{"drop_path": 0.05, "one_sided": false, "ema_decay": 0.995}
Rows from block 3, named by matrix and row number. Rows with one number belong to one channel. Each number is 128 + 32 x the weight over its row's rms, rounded and kept within 0 to 255. All counts start at 0. After the name is the row's rms in percent of the matrix's.
# convs0: first 3x3 conv (model.blocks.3.convs.0.weight, 80x80x3x3), inputs 63-71, a 3x3 kernel for each
# convs1: second 3x3 conv (model.blocks.3.convs.1.weight, 80x80x3x3, transposed), outputs 63-71, a 3x3 kernel for each
convs0.38 096 [137 108 160 150 139  91  55 119 117  90 125  92 136 130 114 154 105 122 136 124 147  59 141 174 130  75  78 194 210 161 189 122 153  93 124  82 102 152 150 135 118 105  91  99 122 129 133  95 149 114 120 102  97 113 152  83  78 108 115 135 172 101 101 145 124 121 130 132  94  79 117 129 128 159  86 160 127 116 113  98 145]
convs1.38 099 [125 135 164  62 106 170 135 155 147 147 181 107 145 133 133 105 116 183 126  89 154 121 105  92  44 180 102 136 198 133 139 151 141 127 134 101 118 154 128 114 125 118 117 111  73  83 126 180 146 144 101 121 141 116 124 158 179 168  95 134 180 134  67 143 178  97 158 119  77  99 122 128  88 154 118 166 115 108 180 146 119]
convs0.39 099 [212 100 152 204 124 129 135 132 174 102 138 197 112 113  66 103 116 129 142 134  86 129 159 123 156 125  88 127  89 145 111 158 134 141 129 160 124  96 155 115  99 104 147  67 142 164  85 102 164 110 130  98 130 139 108 160 151 167 112 118 147 107 203 136 155  66 141 155 108 107  89 151 133  99 220  91 106 175 108 152 150]
convs1.39 097 [155 104 157 140 165  45 140 113 136 204 123 141 153 130 133 123 164 132 118 119 113 144 151  81  78 145 142  97 149  73 124 113  86 192 168  62  75 121 152 112  95 122 111 160  77 135 124 142 106 134  50 148 119 110 208 110 147 165  97  91  77  72 154 188 135 151 144  80  94  92 136 117  95 143 149  68 148 124 130 100 140]
convs0.40 099 [200 127  93  94  90 174 146  60 180  72 179 129 146 115 137 182 107  75 148 201  64  87 131 123 135 120 115 132 105 180 112 134 115 153  79 141 173  61  83 101 106 133 160 160 121 112 120 129 110 118 115  88  65 145 198  61 200 132 120 120 128 121 156 157  95 101 152 106 101 140  85 180 103 127 207 166  97 136  63 183  79]
convs1.40 100 [178  94 141 192 144 130 152 118 119 112 116  69 143 105 108 197 116  94 153 133 127 196 119 121  94 105 105 166 183 102  95 142  56 134 127 101 115 167 183 148 113 131 106 138  71 109 104 124 119  93 112 124 107  90 126 108 101 115 117  94 132 104 160 130 158 134 151  83  91  94 104 122 189 136 106 136 120 103 190 132  77]
convs0.41 099 [ 69  86 145 101 129 105 191  97 129 133 124 120 111 116 171 107 143 104 120 153 140 167 137 178 133 159 150 125  65 113 125 114  52 114 129 117 139 149 162 121 114 162  94  92  91 161  92  95 126 146 123  77 142 182 194 142 119  49 102 121 173 143 149 115 127  97  78 100 163 175 154  80 127 151 109 147 132 115 117 135  95]
convs1.41 101 [175  83 119 114 114 155 116 117  86 128  77 164 166  45 154 161 139  93  71 154 183 111  84 165 103 184  68 181 135 150 152 173 165 138  66  84  81 153  74 153  93 122  44 149 126 104 138 120  84 105 107 110 149 138  94  62  96 136 112 144 125  65 117 119 103 144 112 135  90 161 149 111 141 105 111  97 145 209  79 110 132]
convs0.42 102 [184 106 126 110 133 149 163  89 109 142 149  90 130 138 192 142 107 125 100  93 155  71 134 133 103 186 102 121 145  97 127  78 187  94 181 174 100 208 138 158 141 107 111 120  98 137  92  95 157 171  92  79 127 140 127 167 131 121  94 163  90 128 143 118 134 104 147 113 163 112 159 131 129 136 136 169 127  82 163 150 161]
convs1.42 100 [125  92 122 145 110 157 114 174 108 174 148 109 155 152 169 153 151  74 139 105  97 136 170 147 142 126 130  92 116 114 164 166 116 137 141 137 125 134 146 141 167 119  93 128  63 122 153 174 100 138 153 174 125 135 139 133 176  96 190 113 114 103 138 135 133  97 145 119 137 123 133 108 113 163 109 112 141 125  78  90 112]
convs0.43 103 [111 117 127 117 121 150 152 100 143 123  73 140 173 125 128 176 117 145 127 128 168 111 113  63 143 153 117 110 128  82 120  87 177 117 189 125 146 118 147 149 144  86 127 168 117 110 119 127 124  92  99 108 137  81 132 114 124 132 101 121 100 149 131  82 118  67 133  94  77 108 200 159 182 102  86 109 149 133 135  67 104]
convs1.43 102 [141 173 150 168 155 112 135 171  83 111 138 126 112 115 181 126 109 113 202 121  92 106 103  71  87 152 143 125 115 144  84 123 130 157  91 167 125 111 112 121 154  58  73 149 121 124 105 136 131 169 141 154 103 115 146 103  98 178 157 119 111  85  74 141 101 122 132 173 119 140 108 129 112 170 123  76  95  85  92 137 125]
convs0.44 096 [158 113  89  97 153 214 129 195 145 157 123 160  90 145 163  88 150  70 155 140 126 127 152 141 138 219 142  70 183 145 158 137  69 146 104 101 138  89  86 160 144  70 106 127 161 118  99 136 141  96 153 102 137 127 150 151 107  78 128  70 109 165 112  98 102 162 118  94  71 135  67 142 125  88  56 106  93 154  69 103 144]
convs1.44 099 [124  90  92  99 141  98 162 103  95 180 148 113 109 132 139 115 114 122  97 175 169 129 119  44  84 118 111 126  96 124 123 171 140 116 178  88 100 135 142 140 100 202  90  92 136 154 191 128 204  98 119 179 115 146 170 142 124  86 133 175 140 100 199 102 160 186  93 163 115 133 131 130 120 140 143  92 129 134 109  97  70]
convs0.45 102 [107 142 128 194 176  87 167 158 132  92 117  67 174 156 166 135 137 185 147  87 167 145  58 136 141 101 124 133 189 115 155 149 145 117 143 197 117 140 118 151 148 145 135 134 144 142 148 180 118 150 129 115 109  76 109 158  86 132 164 125 107 186  97 153 124  62 135 125 136 185 125 142 139 125  90 192 109  83  96 122 118]
convs1.45 100 [137 114  88 189 157 110 204 148 132 129 152 101 155 134 122 139 188 171 135  88  86  82 165 146 123 106  95 137 104 165  80 148  77 140 149 113 166 105 139 131 147 117 113  91 160 175 147 189 183 164 174 208 177 154 104 152  88  75 138 147 159 108  73 130 117 104 137 138 131 144 174  93 173  94 142  82  97 114 125 105 105]
convs0.46 101 [ 66 162 110 186 104  80 161 136 107  95 111 107 120 124 160 112 127 107 110  73 140  98 167 123 167 130  89 127 161 179 121 115  49 118 120 173 171  88 107 163 136  74 121 135 181 112  51 219  83 152 132 148 188 107 115 118 148 132 174 131 132 183 130 101 125  98  88 153  68 132  94 162 147 106  92 179 146 119 167 158  96]
convs1.46 098 [ 91  98  89 108 116 144  98 126 160 121 131 113 144 140  90 166 167 175 100 105 114 179 190 173 140 134 212  82 122  99  92 122 109 137 141 125 167 153 172 111  55 101 163 141 120 143 141 130 127 116 163 193 110 130 152 180 112 112 119 130 153 116 122 130 130 101 101 137 133 186 110 108 140  95 209 131 163 156  97  81 105]
convs0.47 098 [202  81 110 106 228  92 131 170 113 110 131 175 165  92 100 109 186 138 133 111 134  89 118 165 133 131 128 111 136  96 112 135 139  55 114 197 162  90 172 119 137 216 126 113 137 136 152 159 123 134 139 121 163  99 132  97 140 122 111  98 155  98 107  48  91 164  93 147 169  85  63 153  44  63 103 114  95 209 153 113  48]
convs1.47 100 [ 79 146 185 117 105  92 129  93 184  97 110  79 113 168  83 181 158  55 147 107 109 163 153 110  87 137 143 160 128  84  87  91 121 118 139  57 157 130 159 139  84 150 152 114 128 122 160 102 109 104 143 162 103 125 123 126 116 158 111 115  94 132 106 109 133 112 169 125  90 123 141 126  82 114 182 114 178 125 159 109 157]
convs0.48 098 [137 126 151 140 135 180 181 145 132  85 159 123 212 131 138 134 120 102 143 171 171 123 122 109 104 163 130 113 172 135 114 144 133 134  72  79 129 193  75 135 148 102  86 120  94 136 141  84 143 133 176 131 104 114 154 132 133  68 140 121 101 124 129  94  45 124 170  92 127 152  88 120 151 161 115 157 127 122 102 148 118]
convs1.48 102 [146 130  95 136 103 150 119  92  73  90 121  77 120 215  71 129 169 165 105 118 102 135 105 104 105 138 123 141 118 184 169  92  92 190 148 140 167 155  98 106 128 156 106 112 149 141 103 103 170 161 143 192 164 137 138 182 202 175 147 138 132 148 179 210 133 105 168 101 140 122 121 177 106  66 123 114  95  94 141 166 122]
convs0.49 099 [116 141 129  44 135 133 137  89 148 208 167  85 120 104  91 148  97 121 125  79 147 123 136  98 129 123 128 197 108 162 112 104 120 146 174 112 117 105 193  90  96 157 120 170 129 124 167 114 147 115 103 122  99  81  76 189  87 161 175  75 106 162 141 175 103 150 157 131 156 168 118 111 145  84 155 138 144 101  99  33 104]
convs1.49 095 [123 120  84 105 101 143 138 154 127 124 117 107 114 118 132 157 185 134 131 116 134 103 106 119 148  96 172 131 140  78 159 193 142 105 126 176 123 186 159 141  87  84 130 143 119 154 111 106 141 111 140 145 149 195 118 100  72 166 144 151 182 178 105 132 137 160 156 130  99  70 113 137 155 119  89 107 154 100 186 106  76]
convs0.50 098 [136 107 150 160 188 194 121 137 144  62  91  97 170  90 124 143 149 111 137 133  87 144 153 152 107 153  94 120 150 136 122 156  98  95  55  89  82 171  86 182 168 122  70 124 133 105 107 122 134 166 137 117 134  79 155 122 115 135  92 154 114  97 137 169 140 105 172  86 110 165 179 143  57 101 155 135 116 119 111 145 131]
convs1.50 097 [143 111  57  98 108 139 154 110  94 105  97  89  57  89  78 135 115  86 125  99 134 120 134  78 131 162 160  95 102  92  96 162 147 155 179 103 151 106 121 132 113  90 153 140 159 107 186 145 113 173  88 102 125 127 152  81 135 100 106  69 153 101 125 165 108  85 108  94 127  90 136 109 162 160 136 109 179 164  70 138 128]
convs0.51 102 [ 82 171 143 101 136  46  95 103  76  68 182 192  78  97 210 150 107 165  98 122 186 134 132 117  92  94 167 134  54 159 170 146  77 146 122 102 149  92  99 150 161 119  82 165 107 141  98 128 119 160 121 159  93 164  82 164 105 137 196 172 165 106 137 169 114 176 103 120  88  94 130 118 156 153 129 122  93 180 136 119 136]
convs1.51 101 [130 133 149 124 120 147 135  95  71 229 109 109 118 138 107 119 134 117 172 156 102 127 165 124  58 146 123 100 131 166 150  86 168 188 115  99 137 157 146  90 112 120 173 129 151 164 181 115 158 174 144 126 170 164 117 104 146 139 166 120  82 167  87 190 102  80 160 107 102 103 151 137  96 132 129 163 110 126 172 129 173]
convs0.52 102 [150  81 144 146 105 129  75 143  97 144 125  68  93 101 118 182 108 145  95 131  91 172  83 195 160 161 175 103 160 208 130 171  66 184  99  95 123 139 219 142 133 163  79  88 123 118 136 127 129 147 162  82 107 132 151 128 141 118 215 127 117 158 103  93 106 124  99 110  78 114 140  99 104 138 122 135 109 122  83 114 108]
convs1.52 099 [ 41  91 137 124  89 120 152 184 129  82 147  75  61 112 167  69 146 144 128 202 163 130 127 112 116 135 132 144 139 103 171 117 141 146 160 108 102  64 126 111 138 114 133 149 107  92 125 182 148 119 187 136 178 103 173 128 126 203 120  63 156 105 144 133 174 122  68 113 153  99 158 139 165 148  73 120 139 101 180 164 129]
convs0.53 100 [152 136 144  85 105 129 154 123  82 169 144 121  93  99 159  78  93 128 141  97  91  64 132 145 109 124 124  83 153 110 131 102 189  92 105 103 133 139 105 101 126 120  83 147  69  88 101 158 102  94 178 129 121 106 104 135 111 179 177 129 132 149 120  97 122 139 113 134 143 119 138 123 171  99 190 130 119 112 117 121 125]
convs1.53 102 [ 82 146 147 160  94 152 135 121  70 139 145 172 118 145 191 116 166 157 149 108 146 103 134 171 157  86 133 122 117  75 170 118 104 103  91 191 148 123 162 137 192  81 135 152  27 156 149 126 166  97  96 159  99 180 108 128 169 166  83 148 144 126 125 124 120 124 137 121 176 147 165 128 167 124 153 172  90  98  73 118 102]
convs0.54 098 [144 175 135 145 103  73  87 122 119 130 129 137 117 168  84 148  92  89 151 202 181 116 167  82 153 144 179 129 149 114 122 151 121 133 115 101 137 129 153 153 155 123 112 151  96 149  70  98 159  84  98 187 125 165  78 146 162 166 140 122 143 109 173 155 111 107  86 119 153 119 137  66 126 123 105 137 137 135  93 164 134]
convs1.54 098 [ 80 167 130 160  86 110 169 120 108 143 170 112 112  89 121 125 126  91 165 143 150 189 161 118  97 148 124 110  45  86 149 144 122 146 153 162 113 119 119 123  58 142 128 136 110 136 151 177 156 142 182 128 156  89 141 176 163 132  87 131  87 131 114 104 172 128 106  98  95 115 124 141 133 211 135 154 108 120 130 123 108]
convs0.55 100 [138 145 124 117 154 187 169 133 108 159 120  70 116 157 157  61 148 138 126 160 177 180 172 147 153 124 135 114 130 195 133 143 106 174 113 121 144 130 112 122  89 123 172 119 119  87 127 223 108 108 149  73 126 150 140 129 138 162 127 149 169 130 119 129 139 137 146 102 154 118 113 162 102 156 139 130 113 103  78 151 176]
convs1.55 100 [128 121 127  93 102 146 165 137 178 113  92 127 143 102  85  76 113  71  68 129 162 111  82  90 167 152 133 112 133 117 177 159  97 111 152 101 113 121 102 141 112 144 117  92 116 129 146 175 165 175 142 113 125  98  92 150  81  90 121 189 150  97  14 163 103  76 139 166 125 118 156 180 115 131 133 133 101 128  93 156 165]
convs0.56 100 [154 192  84 118  89 111  63  74 160 106 101 165 107 118  86  99 117 160 180 108  63 101 123 112 133 117 165  97  95 177 111 146  99  75 104 136 171 126 115 140 144 126 144 129 138 112  92  91 133  96 141 119  96  96  87  94 158 137 136 165  84 127 161 189  73 151 139  89 112 153  97 106  88 192 140 179 110 112 155 197 118]
convs1.56 098 [137 126 114  69 139 132 132 139 152  99 135 137 183 128 119 163 109 100  88 149  96 150  94  97 106 120 206 127 173 149 103 105 103 100  74 146 111 142 124 130 122 143  91 129 126  99  76 127 127 135 116 118 141 147  88 103 106 149 127  99 177 146 128 109 193  96 210  91 110 142 153  85  92  97 140  67 107 160 188 141 107]
convs0.57 100 [101 137 108  81 134  85 143 172 131 114 157 150 183 101  98 135 138 148  85 138 144 180 145  57 116  97 146  99 125 135 132 156 158  69 169 138 114  97 117  86  83 114 113  66 101 137 112 112  97 157 168 109 174 129  97 105 203 138 154  62 109  62 158  94 167 118 169  76 112 160 127 179 126 134 155  80 124 119 129 111 120]
convs1.57 101 [ 69 129 199 122 154 106 154 177 120 113  77 148 168 207 151  88 162 104 225  90 164 114 124 161 142 158 132  96 129 129 166 150 141 175 185 138 118  89  86 117 111 140  84 131 203  83 110  71 127 131 127 175 127 122 108 105 107 108 152 146 109  93 108 123 120 133 112  94 156  54 154 185 109 105 171 123 112 116 136 197  97]
convs0.58 101 [145  98 155 197 180  85 105 169 217 153  71 146  97 166 119  77 177  67  90  94 134 100 202 128 199 151 129 188 101  98  52 124 136  82 164 125 153 103  90 114 138 130 112 123 111  86  92 102 127 155 154  77 101 147 151 122 103 104 138 105 108 123 124 118 135 138 132 122 120 114 128 127 122 136 126  98 105  84 120  77  88]
convs1.58 105 [129 123  95  39 102 144  76  92  87 134 127 128 140  90 119 111 122  47 157 160 123 135 165 111  78  10 136 121 195 129 161  80  98 161 139 122 153 117 127 121 147 128 121 144 154 136 123 114 114 108 150 100  79 148 108 114 143 130 149 152  80 130  79 137 122 155  90 118 113 109 125  89 151 150 123 116 150  86 158 125 115]
convs0.59 100 [158 111 128 129 104  15  89 159 124 133 119  49  69 171  65 249 102 185 144  62 142 138 155 128  91  51 140 128 153 128 122  99 147 151  99  86 159 123 155 129 124  74 124 113 135 150 133 109 134 118  87 131 131  99 164 136  91 120  94 137 166 114 129 173  64 124  80 111  76 146 107  56 102 137 100  86 116 117 104 119 118]
convs1.59 099 [141 143  65  74 134 149 142 168 127 134 143 166 131 109 143  99 175 120 161  91  84 125 146  92  91 112 148 129 104  87 166 114 151 136  97 101 113 142 141  69 103 123 209  82 141 141 183 100 158  77 153 106  55 145 133 143 171 123  70 107  82 131 126  84 134 166 121 145 138 136  90 127 105 153  99 139  90 142 126 179  70]
convs0.60 103 [135  94 155  86 169  99 159 150 146  87  99 146  99 146 130  87 125 108 110 144 163 120 143 129 105  70  82 131 147 133 140 128 143 148 213 121 142  93 166 143 115 112 111 179 109 120 121 128 146 144 132 133 120 123 189 133  96 101 155  92 141 132 144 151 141 164  90 142 169 146 123 118 145 122 167 123 151 159 100 117  72]
convs1.60 102 [138 107 128 113 153 114 139 108  96 137 164 139  93  99 176 115 133 152 146 115  44 172 123 122 115 140 170 136 103 115 117 112 121  96 148 125 178 213 140 149 110 120 171 147  97 101 116 111 134  71  98 122 127 148 126 121 110 120 106 132 139 160 123  81  97 197  97 131 141 103  84 156 143  92 110  80  84 155 101  77  97]
convs0.61 104 [112 109 141 123 188 152 126 108 129 106 157 126 179 137 140 111 146 139 134 135 120 117 154 232 103 138 124 112 130 100 188 144  74  84  80 117  85 168 108 147 117 120 136 111 140 127  78  75 155 130 129  81  63 109 173  73 137 130  90 140 114 120 177 120 144  57 145 184 148  74  99 196 150 111 205 101 198 151 110 121  84]
convs1.61 099 [124 121  87 174 154 189 156 110  93 152 186 120 129 139 143  86 122 233  97  88  93 101 153 158 146 103 179 116 166 107 112 131 177 110 124 110 101  85 165  83 139 147 116 191 146 126 120 166  92 132 105  99 144  98  63 137 130  97 171  83 138 151 174 148 174 148 162 101 143  85 134 141  63 109  95 149 172 123 115 143 162]
convs0.62 097 [110 129  91 161 141  91 124 117 109 155 109 125 129 164  84 142 108 150 135 112 124 118 124 133 188 165 123  54 114 103 113 101 157 183  64 146 151 173 149 145 128 144 102 132 135 172 135 142 217 112 124 182 124 104 152  66  35  73 137 124  93 127 111 177  96  71 142 113 140 136 111 109  79  70 150 119 101 137 152 143 114]
convs1.62 099 [158  72  70 154 109 157 164 189 118  99 108 138 188 113 153 139 124  62  91 142 169 175 108  87 151  75 104  88 116 125 106 132  83 116  88 164 128  42 142 122  75 145 159 105 171  95  76 139 127 113 107  89 134 157  72  99 157 141 103 145 130 122 122 116  88 123  99 109 129 163 102  94  95 148  95 129  82 102  79 159 140]
convs0.63 101 [108  76 153 108 121 154 170 132 126 124 124  78 134 101 127 105 106  87 104 147  63  72 120 230 124 118 119  78 117 168 129  80 149  99 120 109 106 132 162 150 140 144 122 110 114  46 123 139 148  78 102 169 146  99 159 108 138 183 140 142 110 119 134 182 106  59 134 129 147  70 140 122  86  98 126 102  71  89 153 174  89]
convs1.63 100 [122 129 115 151 158 136 137 112 149 122 131 125 113 135 194 142 129 125 155 151  67 126 107 196 173  87 106 147  97 139 114 138 148 163 111  97  87 117 164  79 169 154 169 108 136 101 146  99 131 100  87 131 149 136  91 116 140 123 143 158 105 192 163 123 105 138 142 115 139  91 101 101 140 114 165 131 110  91 121 103 145]
convs0.64 097 [106 125 159 167 164 144 110 145 147 136 147 174  85 122 177 120 160 121 126 115 143 117  97 120 153  99 146 136  78 124 107 178 147 134 209  76 156 147 126 117 167 115 147 105 115 225 173 133 123 182 116 107 100 170 132 153 119 198 152  94  80 157 160 155 139  89  75 174 139  79 153 139  84  81 114  91  77 106 146  86 139]
convs1.64 097 [ 66 116 146  96 138 121 109 162 150 137 128 147 106 131 143 123  80 149 115  84  67 115 140  99 136 147 152 140 138 136 144  96 103  87 128  65  53 123 117 129 151 127 122 147 147 133  99 141 123 130 139 130 185 124 117  72 119 146  99 137 135 120 105 122 115 199 134 120 156 116 131 178 200 104 132 120 100 115 139 119  91]
convs0.65 101 [192 206  77 205 118  97 148 166 114 104  96  44 143 120 157 149  89 111 118  84  75 130 115  72  73 140 171  75 138 161 133  98 108 118 179 162 113 109 101 123  96 152 112 133 135 153 118 104 139 152 118 110 157 159  98  91 111 108 112  54 103 146 156 157  91 183 134 130 162 128 128 117 159 143 123 111 137 113 165 135 141]
convs1.65 104 [140  86 124 129 109 130  81  64 147 134 131  67 161  79 142  97  61 101 162 150 106 102  88 191 120 116 178 111 121 152 165  98 221  99  89 136 122 106 140  76  94 117  98  86  77 162 137 132 104  81 173 142 144 183 168 123 140 123 137  88  65  52 117 155 146  78 140 135 135 110 135 109 150 172  93 140  81 111 103  91 163]
convs0.66 100 [ 67 124 142 131 107  82 138 148 164 124 111 120  85  39 108  56  98 103 164 172 156  97 130 121 173 115 120 196 170  56 145 146 111 139  91  97 138 112 109 142 141 123 107 111 160 136 104  97 178 134  92 168 129 119  75 138 172 129 148 102 161 117 119 106 162  93 120 109 136 107  75  69 146 155 114 115 158 127 104 162 113]
convs1.66 097 [113 154 116 156 106 120 179 103 142 141 126  93 182 111  44 138  94 123 100  69 128 148 130 124 108 164 107 117 106 106 139 156 131  75 104 149 172  83  67 154 163 142 131 116 148  88 104 164 108 158 134  96 173 114  95  79 177 124  94 159  74 112 116  95 192 174  87 146 132 144 118 200  87 155  96 110 108 152  92 115 169]
convs0.67 101 [185 141  46 169 161 121 123 145 124 160 163 132  52 155 154 177  94  87 120  97 133 118  92 125 206  74 118 142 153 149  89 187 120  85 185 125 142 102 157 157  99 175 141 127 203  80 139 114 119 147 136 135  85 131  93 150  72 109 151 100 138 167  59  87  79 165 144 116  55 159  83 115 177 131 105  97  93 163 102 121  88]
convs1.67 100 [135 153 103 127 146 155 107 156 173 118 145 151 101 122 107 107 157 109  91 147 156 162 166 175 105 160 168 154 110  84  96 140 130  92 127 166 149  83 102 152 126 126 153 139 175 150 131 128 138 122 114 168 131 126  91 119 128 136 109  80 111 215  78 135 152 149 131 132 157 103 101 100 130 122 143 126 123 124 104 123 115]
convs0.68 101 [139 113 177  91 136 155 128 110 138 115 118 167 118 107 106 182  94  85 162  84 138  77  78 138 139 103  64 114 148  84 180 136 150 157 111 114 196 124 122  94 149 126 102 162 122 176 132 157 163 131 136 130 105  84  88 111 182 133 161 101  93 179  92 190 160 125 109 130 120 151 100  33 115 136 148 163 103  85 119 137 128]
convs1.68 099 [124  79 150 145 150  72 144 151 175  93 167 132 118 108  91 110 110 128 122 148  80 116  50 134  88 155 113 102 116 162 162 135  91  98 112 154  99 122  76 105 141 113 156 114 101 179  77 125 162 122 161 159 163 155 122 123 131 159 123 109 132  76 155 107 172 145 125  76 176 104 134 156 123  34 207 172 123  94 171 113 150]
convs0.69 102 [113 124 149  91 143 160 126 158 125 130  85 112 118 136 116 109 118 185 136 163  95 160 127 120  66  97  87 107 114 166 143 146  86 109 169 120 176 153 123 158 153  92 113  90 141  84 126 103 123 122 167 130 136 149 112  97 130 126 104 135 107 123 164 160 117 113  79 124 168 156  87 145  59 123 183 137 184 121  82 123 174]
convs1.69 105 [124 142 147  84  89  78  91 158 143 102 128 139 115 153 129 132 163 112 112 168 167  78 121  98 126 124 161 130 153 180 125  86  95  98 168 133 120 144  84 147 121  99 131 125 130 174  96 125 150 117 116 102 141 107 101  71 126 104 119 112 118 167 154  95 140 116 117 193 173 170  83 200 114 125 149 173 149 113 106 115 141]
convs0.70 102 [ 78  96 158 126 134 115 131 102 129 140  90 152 115 133 104 188 109 107 116 111 162 152 138 118  96 134 139 138 120 130 108 142 160  79 102 104 147 168  94 126 116 157 111 140 142 110  95  88 123 117 104 122 130 136 166 137 117 105 139 156  61 121 154 117  91 144 111  91 115 141 151 135 137 139  99 150 137 156 145 126 125]
convs1.70 101 [124  92 130 143 113 163 197 144 118 153  99 177 116 140 152 114 141  91 134 129 138 140 122 148 129 153 126 124  73  95 114 127 156 164 194 180 132 133 134 160  94 129  93 124 166 101  42 126 115 126 149 155 116 148 163 130 116 143  64 140 105 137 144  96  83 175 117 139 145 107 161 108 147 100 121 130  67 126  96  72 150]
convs0.71 103 [ 74 120 123  80 146 152 142  93 152 170 128 149 196  99 146 151 159  86  98 141  83 116 113  64 195 156 121 131 113 109 152  92 146 119 148 111 138  96 155 148 148 144 118 100  91 125 128 135 145 108 105 131 172 125 152 170 120 169 128 101 130  63 160 184 156  86 122  45 137 129 160 157 141 127 112 194 166 101  95  79  97]
convs1.71 106 [152  94 134 127 163 140 141 155 125 149 129 146  76 176 118 152 135 127 118 139 200 148  61 139  98 123 124 115 157 126  79  85 137  97 114 112 125 136  69  99 103 184 138 132  26 115 165 101 125 172  95  90 125 170 115  97 124  75 137 199 166 157  72 117 215 114 156 196  88 128 147 171  72 149 157 138 104  37  91  80 165]
convs0.72 098 [128  87 164 110 136 117 163 129 150 125  89 193 118 153 121 112  68 104 167 115 104 127  55 126 107 124 105 177 119  78 111 154  94  90  64  81 106  97 114 124 144 149 149  73 164 112 116 155 131 135 114 140 141 144 117 112 122 122 133 143  94 136 112 106 153 165 129 157 150 196 165 128 166 118 154 131 126  70 163 163 119]
convs1.72 098 [ 73 117 209 232 146  53 149  51 107 133 159 150 148 133 150  95  76 126 109 113 137 115 133 171 107  94 115 100 109 156  75 121 147 125  95 196 112  97 121  80 110 156 115 110  94 125 118 147 139 121 161 128  92  99  70 109 136 112 136 157 164 135 117  86 148 149 150 106 115 121 114  86  95  88 137 117  73 116  65  71 141]
convs0.73 106 [128 127 105  99 136 133 114 190 105 127 158  86 158 171 122 168 169 121 163 147 145 137 139 186 206 122 152  99 130 166 107 146 106 130  85 180 117  67 118 105 183 100 104 171  87 150  86 141 187 161 133  87 129 160  95 158  93  71 124 138  74 193 155 178 124 122  97  72 108 141 106 194  83  89 125  66 115 168 177 102  58]
convs1.73 101 [152 128  58 132 139 134 137 156 119 102 151  83 114 112 144 122 120 147 111 114 128 180 137 142  54 109 127 146 155 154 101  97 147 127 198 165 162 152 143 136 127 136 196  98 136 196 116 158 166 145  72 118  88 165 177 123 140 119 153 154 176 152  92 100 200  61 179 127 120  88  95 141  79  84 199  66 151  80 137 116 156]
convs0.74 102 [126 147 114 130 106 125  90 117 130 121  66 119 135 106  77  77 153 152 160 116  69  92 108 146 151 131 110 125 161 137 113 117 145 130 115 148 183 155 136 111 106 150 119 134 129 125  79 148 159 139 117  78 117 164 141 129 126  93 130 106 116 125 146 155  96 153 132 140 151 150 124 122 113 169 138 112 119 121 142 119 125]
convs1.74 102 [178  78 127 145 148 130 108 166  85 216 137  62  80 156 139 184 158 110  76 154 140 137 160 114 157 117  70 148  56 100 128 142 130 171 115  86 185  70  83 102 135 199 138  88 167 107 150 145 142 100 118 101 127 121  76 124  81  97  83 120  94 142 110  89 158 133 145 175 139 129 143  79 151 152 180 102 115 139 142 153 111]
convs0.75 098 [ 76 137 115 116 131 119 162  85  94 133  76 168  95 138  90  86  36 150 171 138  98 123 142 150 114 160 149 135 103 133  82  83 100 144 169 135 156 126 150 118 138 179 146 160 130 146 138  96 133 141 112 118 131 127  74 203 141 154 129 128 148 151 147 113 113 127  80  99 115 124 103 132 103 137 148 109  96 103  84 165  81]
convs1.75 099 [107 110 106 157 117 139 118 146 175 143 127 131 103  87 104 141 149  94 130 107  88 162 134  98  30 143 112 211 138 130 109 138 160 180  83 115 147 115 113 149 208 100 150 160 180 150 145  90 130 166 124 148 153  77 132 190 103 184 155 109 167 159 135  72 120 163 151 113  81 173 177 155 141  91 114  77 112 134 103 127 114]
convs0.76 098 [127 181  73 136 106 129 112  86  67 127 152 144 130  93  93 115 127 169  64 163 210  92 125  91 127 111 204 177 100 131 112 114 144 138  87 135 160 167  91  95 101 110  99 116 102 128  86 161  99 145 117 113 134 139  93  93  94 123 113 199  97 156 102 136 122 103 129 153 119 121  93 117 118 173 179 102 144  92 177 137 121]
convs1.76 099 [137  77 162 122  79  97  68  48  84 154 105 108  96 145 106  87 148 177  63 196 119 149 141 164  91 128 118 130  96 167 224 112 107  88  92 103 129 106 149  99 117 111 162 127  96  95 135  79 117 153 145 115 117  76 103 200 160  86 113 130  71 150 178  83 142 137 141 108 110  95  96 144 145 141 148 110 139  99 147 117 141]
convs0.77 099 [143 119 154 109 106 138 102  56  99  83 112 135 115 121 138 190 152  74 130 120 155 132 150 119 112 185  83  58 134 132 156 131 197 101 112 112 163 106 119 118 150 111 174 111 133 137 107 105 131  78 146 147 120 140 102 138 117 100 100  90  72 146 192 141 131 118 161 120 150 147  98 163  70 115  91 153 128 139 121 202 134]
convs1.77 099 [129  72 142 161 115 145  96 161 131  66 154 109 128 101  84  77 100 126 136 139  85 117 110  97 148  79  87 111 133 103 120 114 156  56 104 152 150 141 171 144 161  95 214 147  84  57 146 116 142 141 101 109  98 130 102 114 103 159 161 104 131 188  92 119  94 164 141  80 191 123 137  80 135 111 125 176 155 145 143 151 163]
convs0.78 101 [126 135 208 140 168  96 124 117 120 145 108 198 122 127  91 143 124  83 146 135 126 150 102 113 223 170  77 132 124 109  98 184 121 150 165 192 125 172 145 131 136 106 122  73 130 104 137 133 154 121 103 163 128 146 110 101  78  97 102 156 133 106 140 133  79 159 148 179 149 129 144  82 117  88 135 116 160 133 164 107 154]
convs1.78 099 [129 151  97 117 114 110 107 120 118 137  66 219 110 133  77 159  99 107 162 140 145 120 159 120 141 118 163 148 169 125 134 137 123 162  77 149 127 125 108 118 137 113 100 158  52 102 190 166 212 183  69 151 145 123 126  97  71  79  86 150 151 189 112 104 121 153 107 122 110 181 160 139 179 141 170 135  98 147  88 110  99]
convs0.79 104 [ 88 135  64  72 138 157 109 119 182 145  87 108 106  79 171  89 116 114 106 151 167  81 116 143 105 171 144  90  88  68 126 116 167  74 169  97 118 156 149  96 126 134  70  98 127  68 137 132  71  88 121 159 126 116 106 190 182 113 123 136  97 132 126  97  51 133 145 127 151 108 152 113 126  90 108 118 128 106 136 115 145]
convs1.79 101 [149 116 160  99 141  98  93 154  98 119  94 104 143 129  84 151 111 121 154  75 135  97 167 116 142 145 130 155 129 142 101 106  97 156 101 129 157  98 103 153 109  85 172  96 147 149 104 129 125 118 130 136  82  89 141 112 160 212  90  89 147 103  96 131 149 168 169 122  90 171 152  97 116 105 158 125 155  77 142 101 154]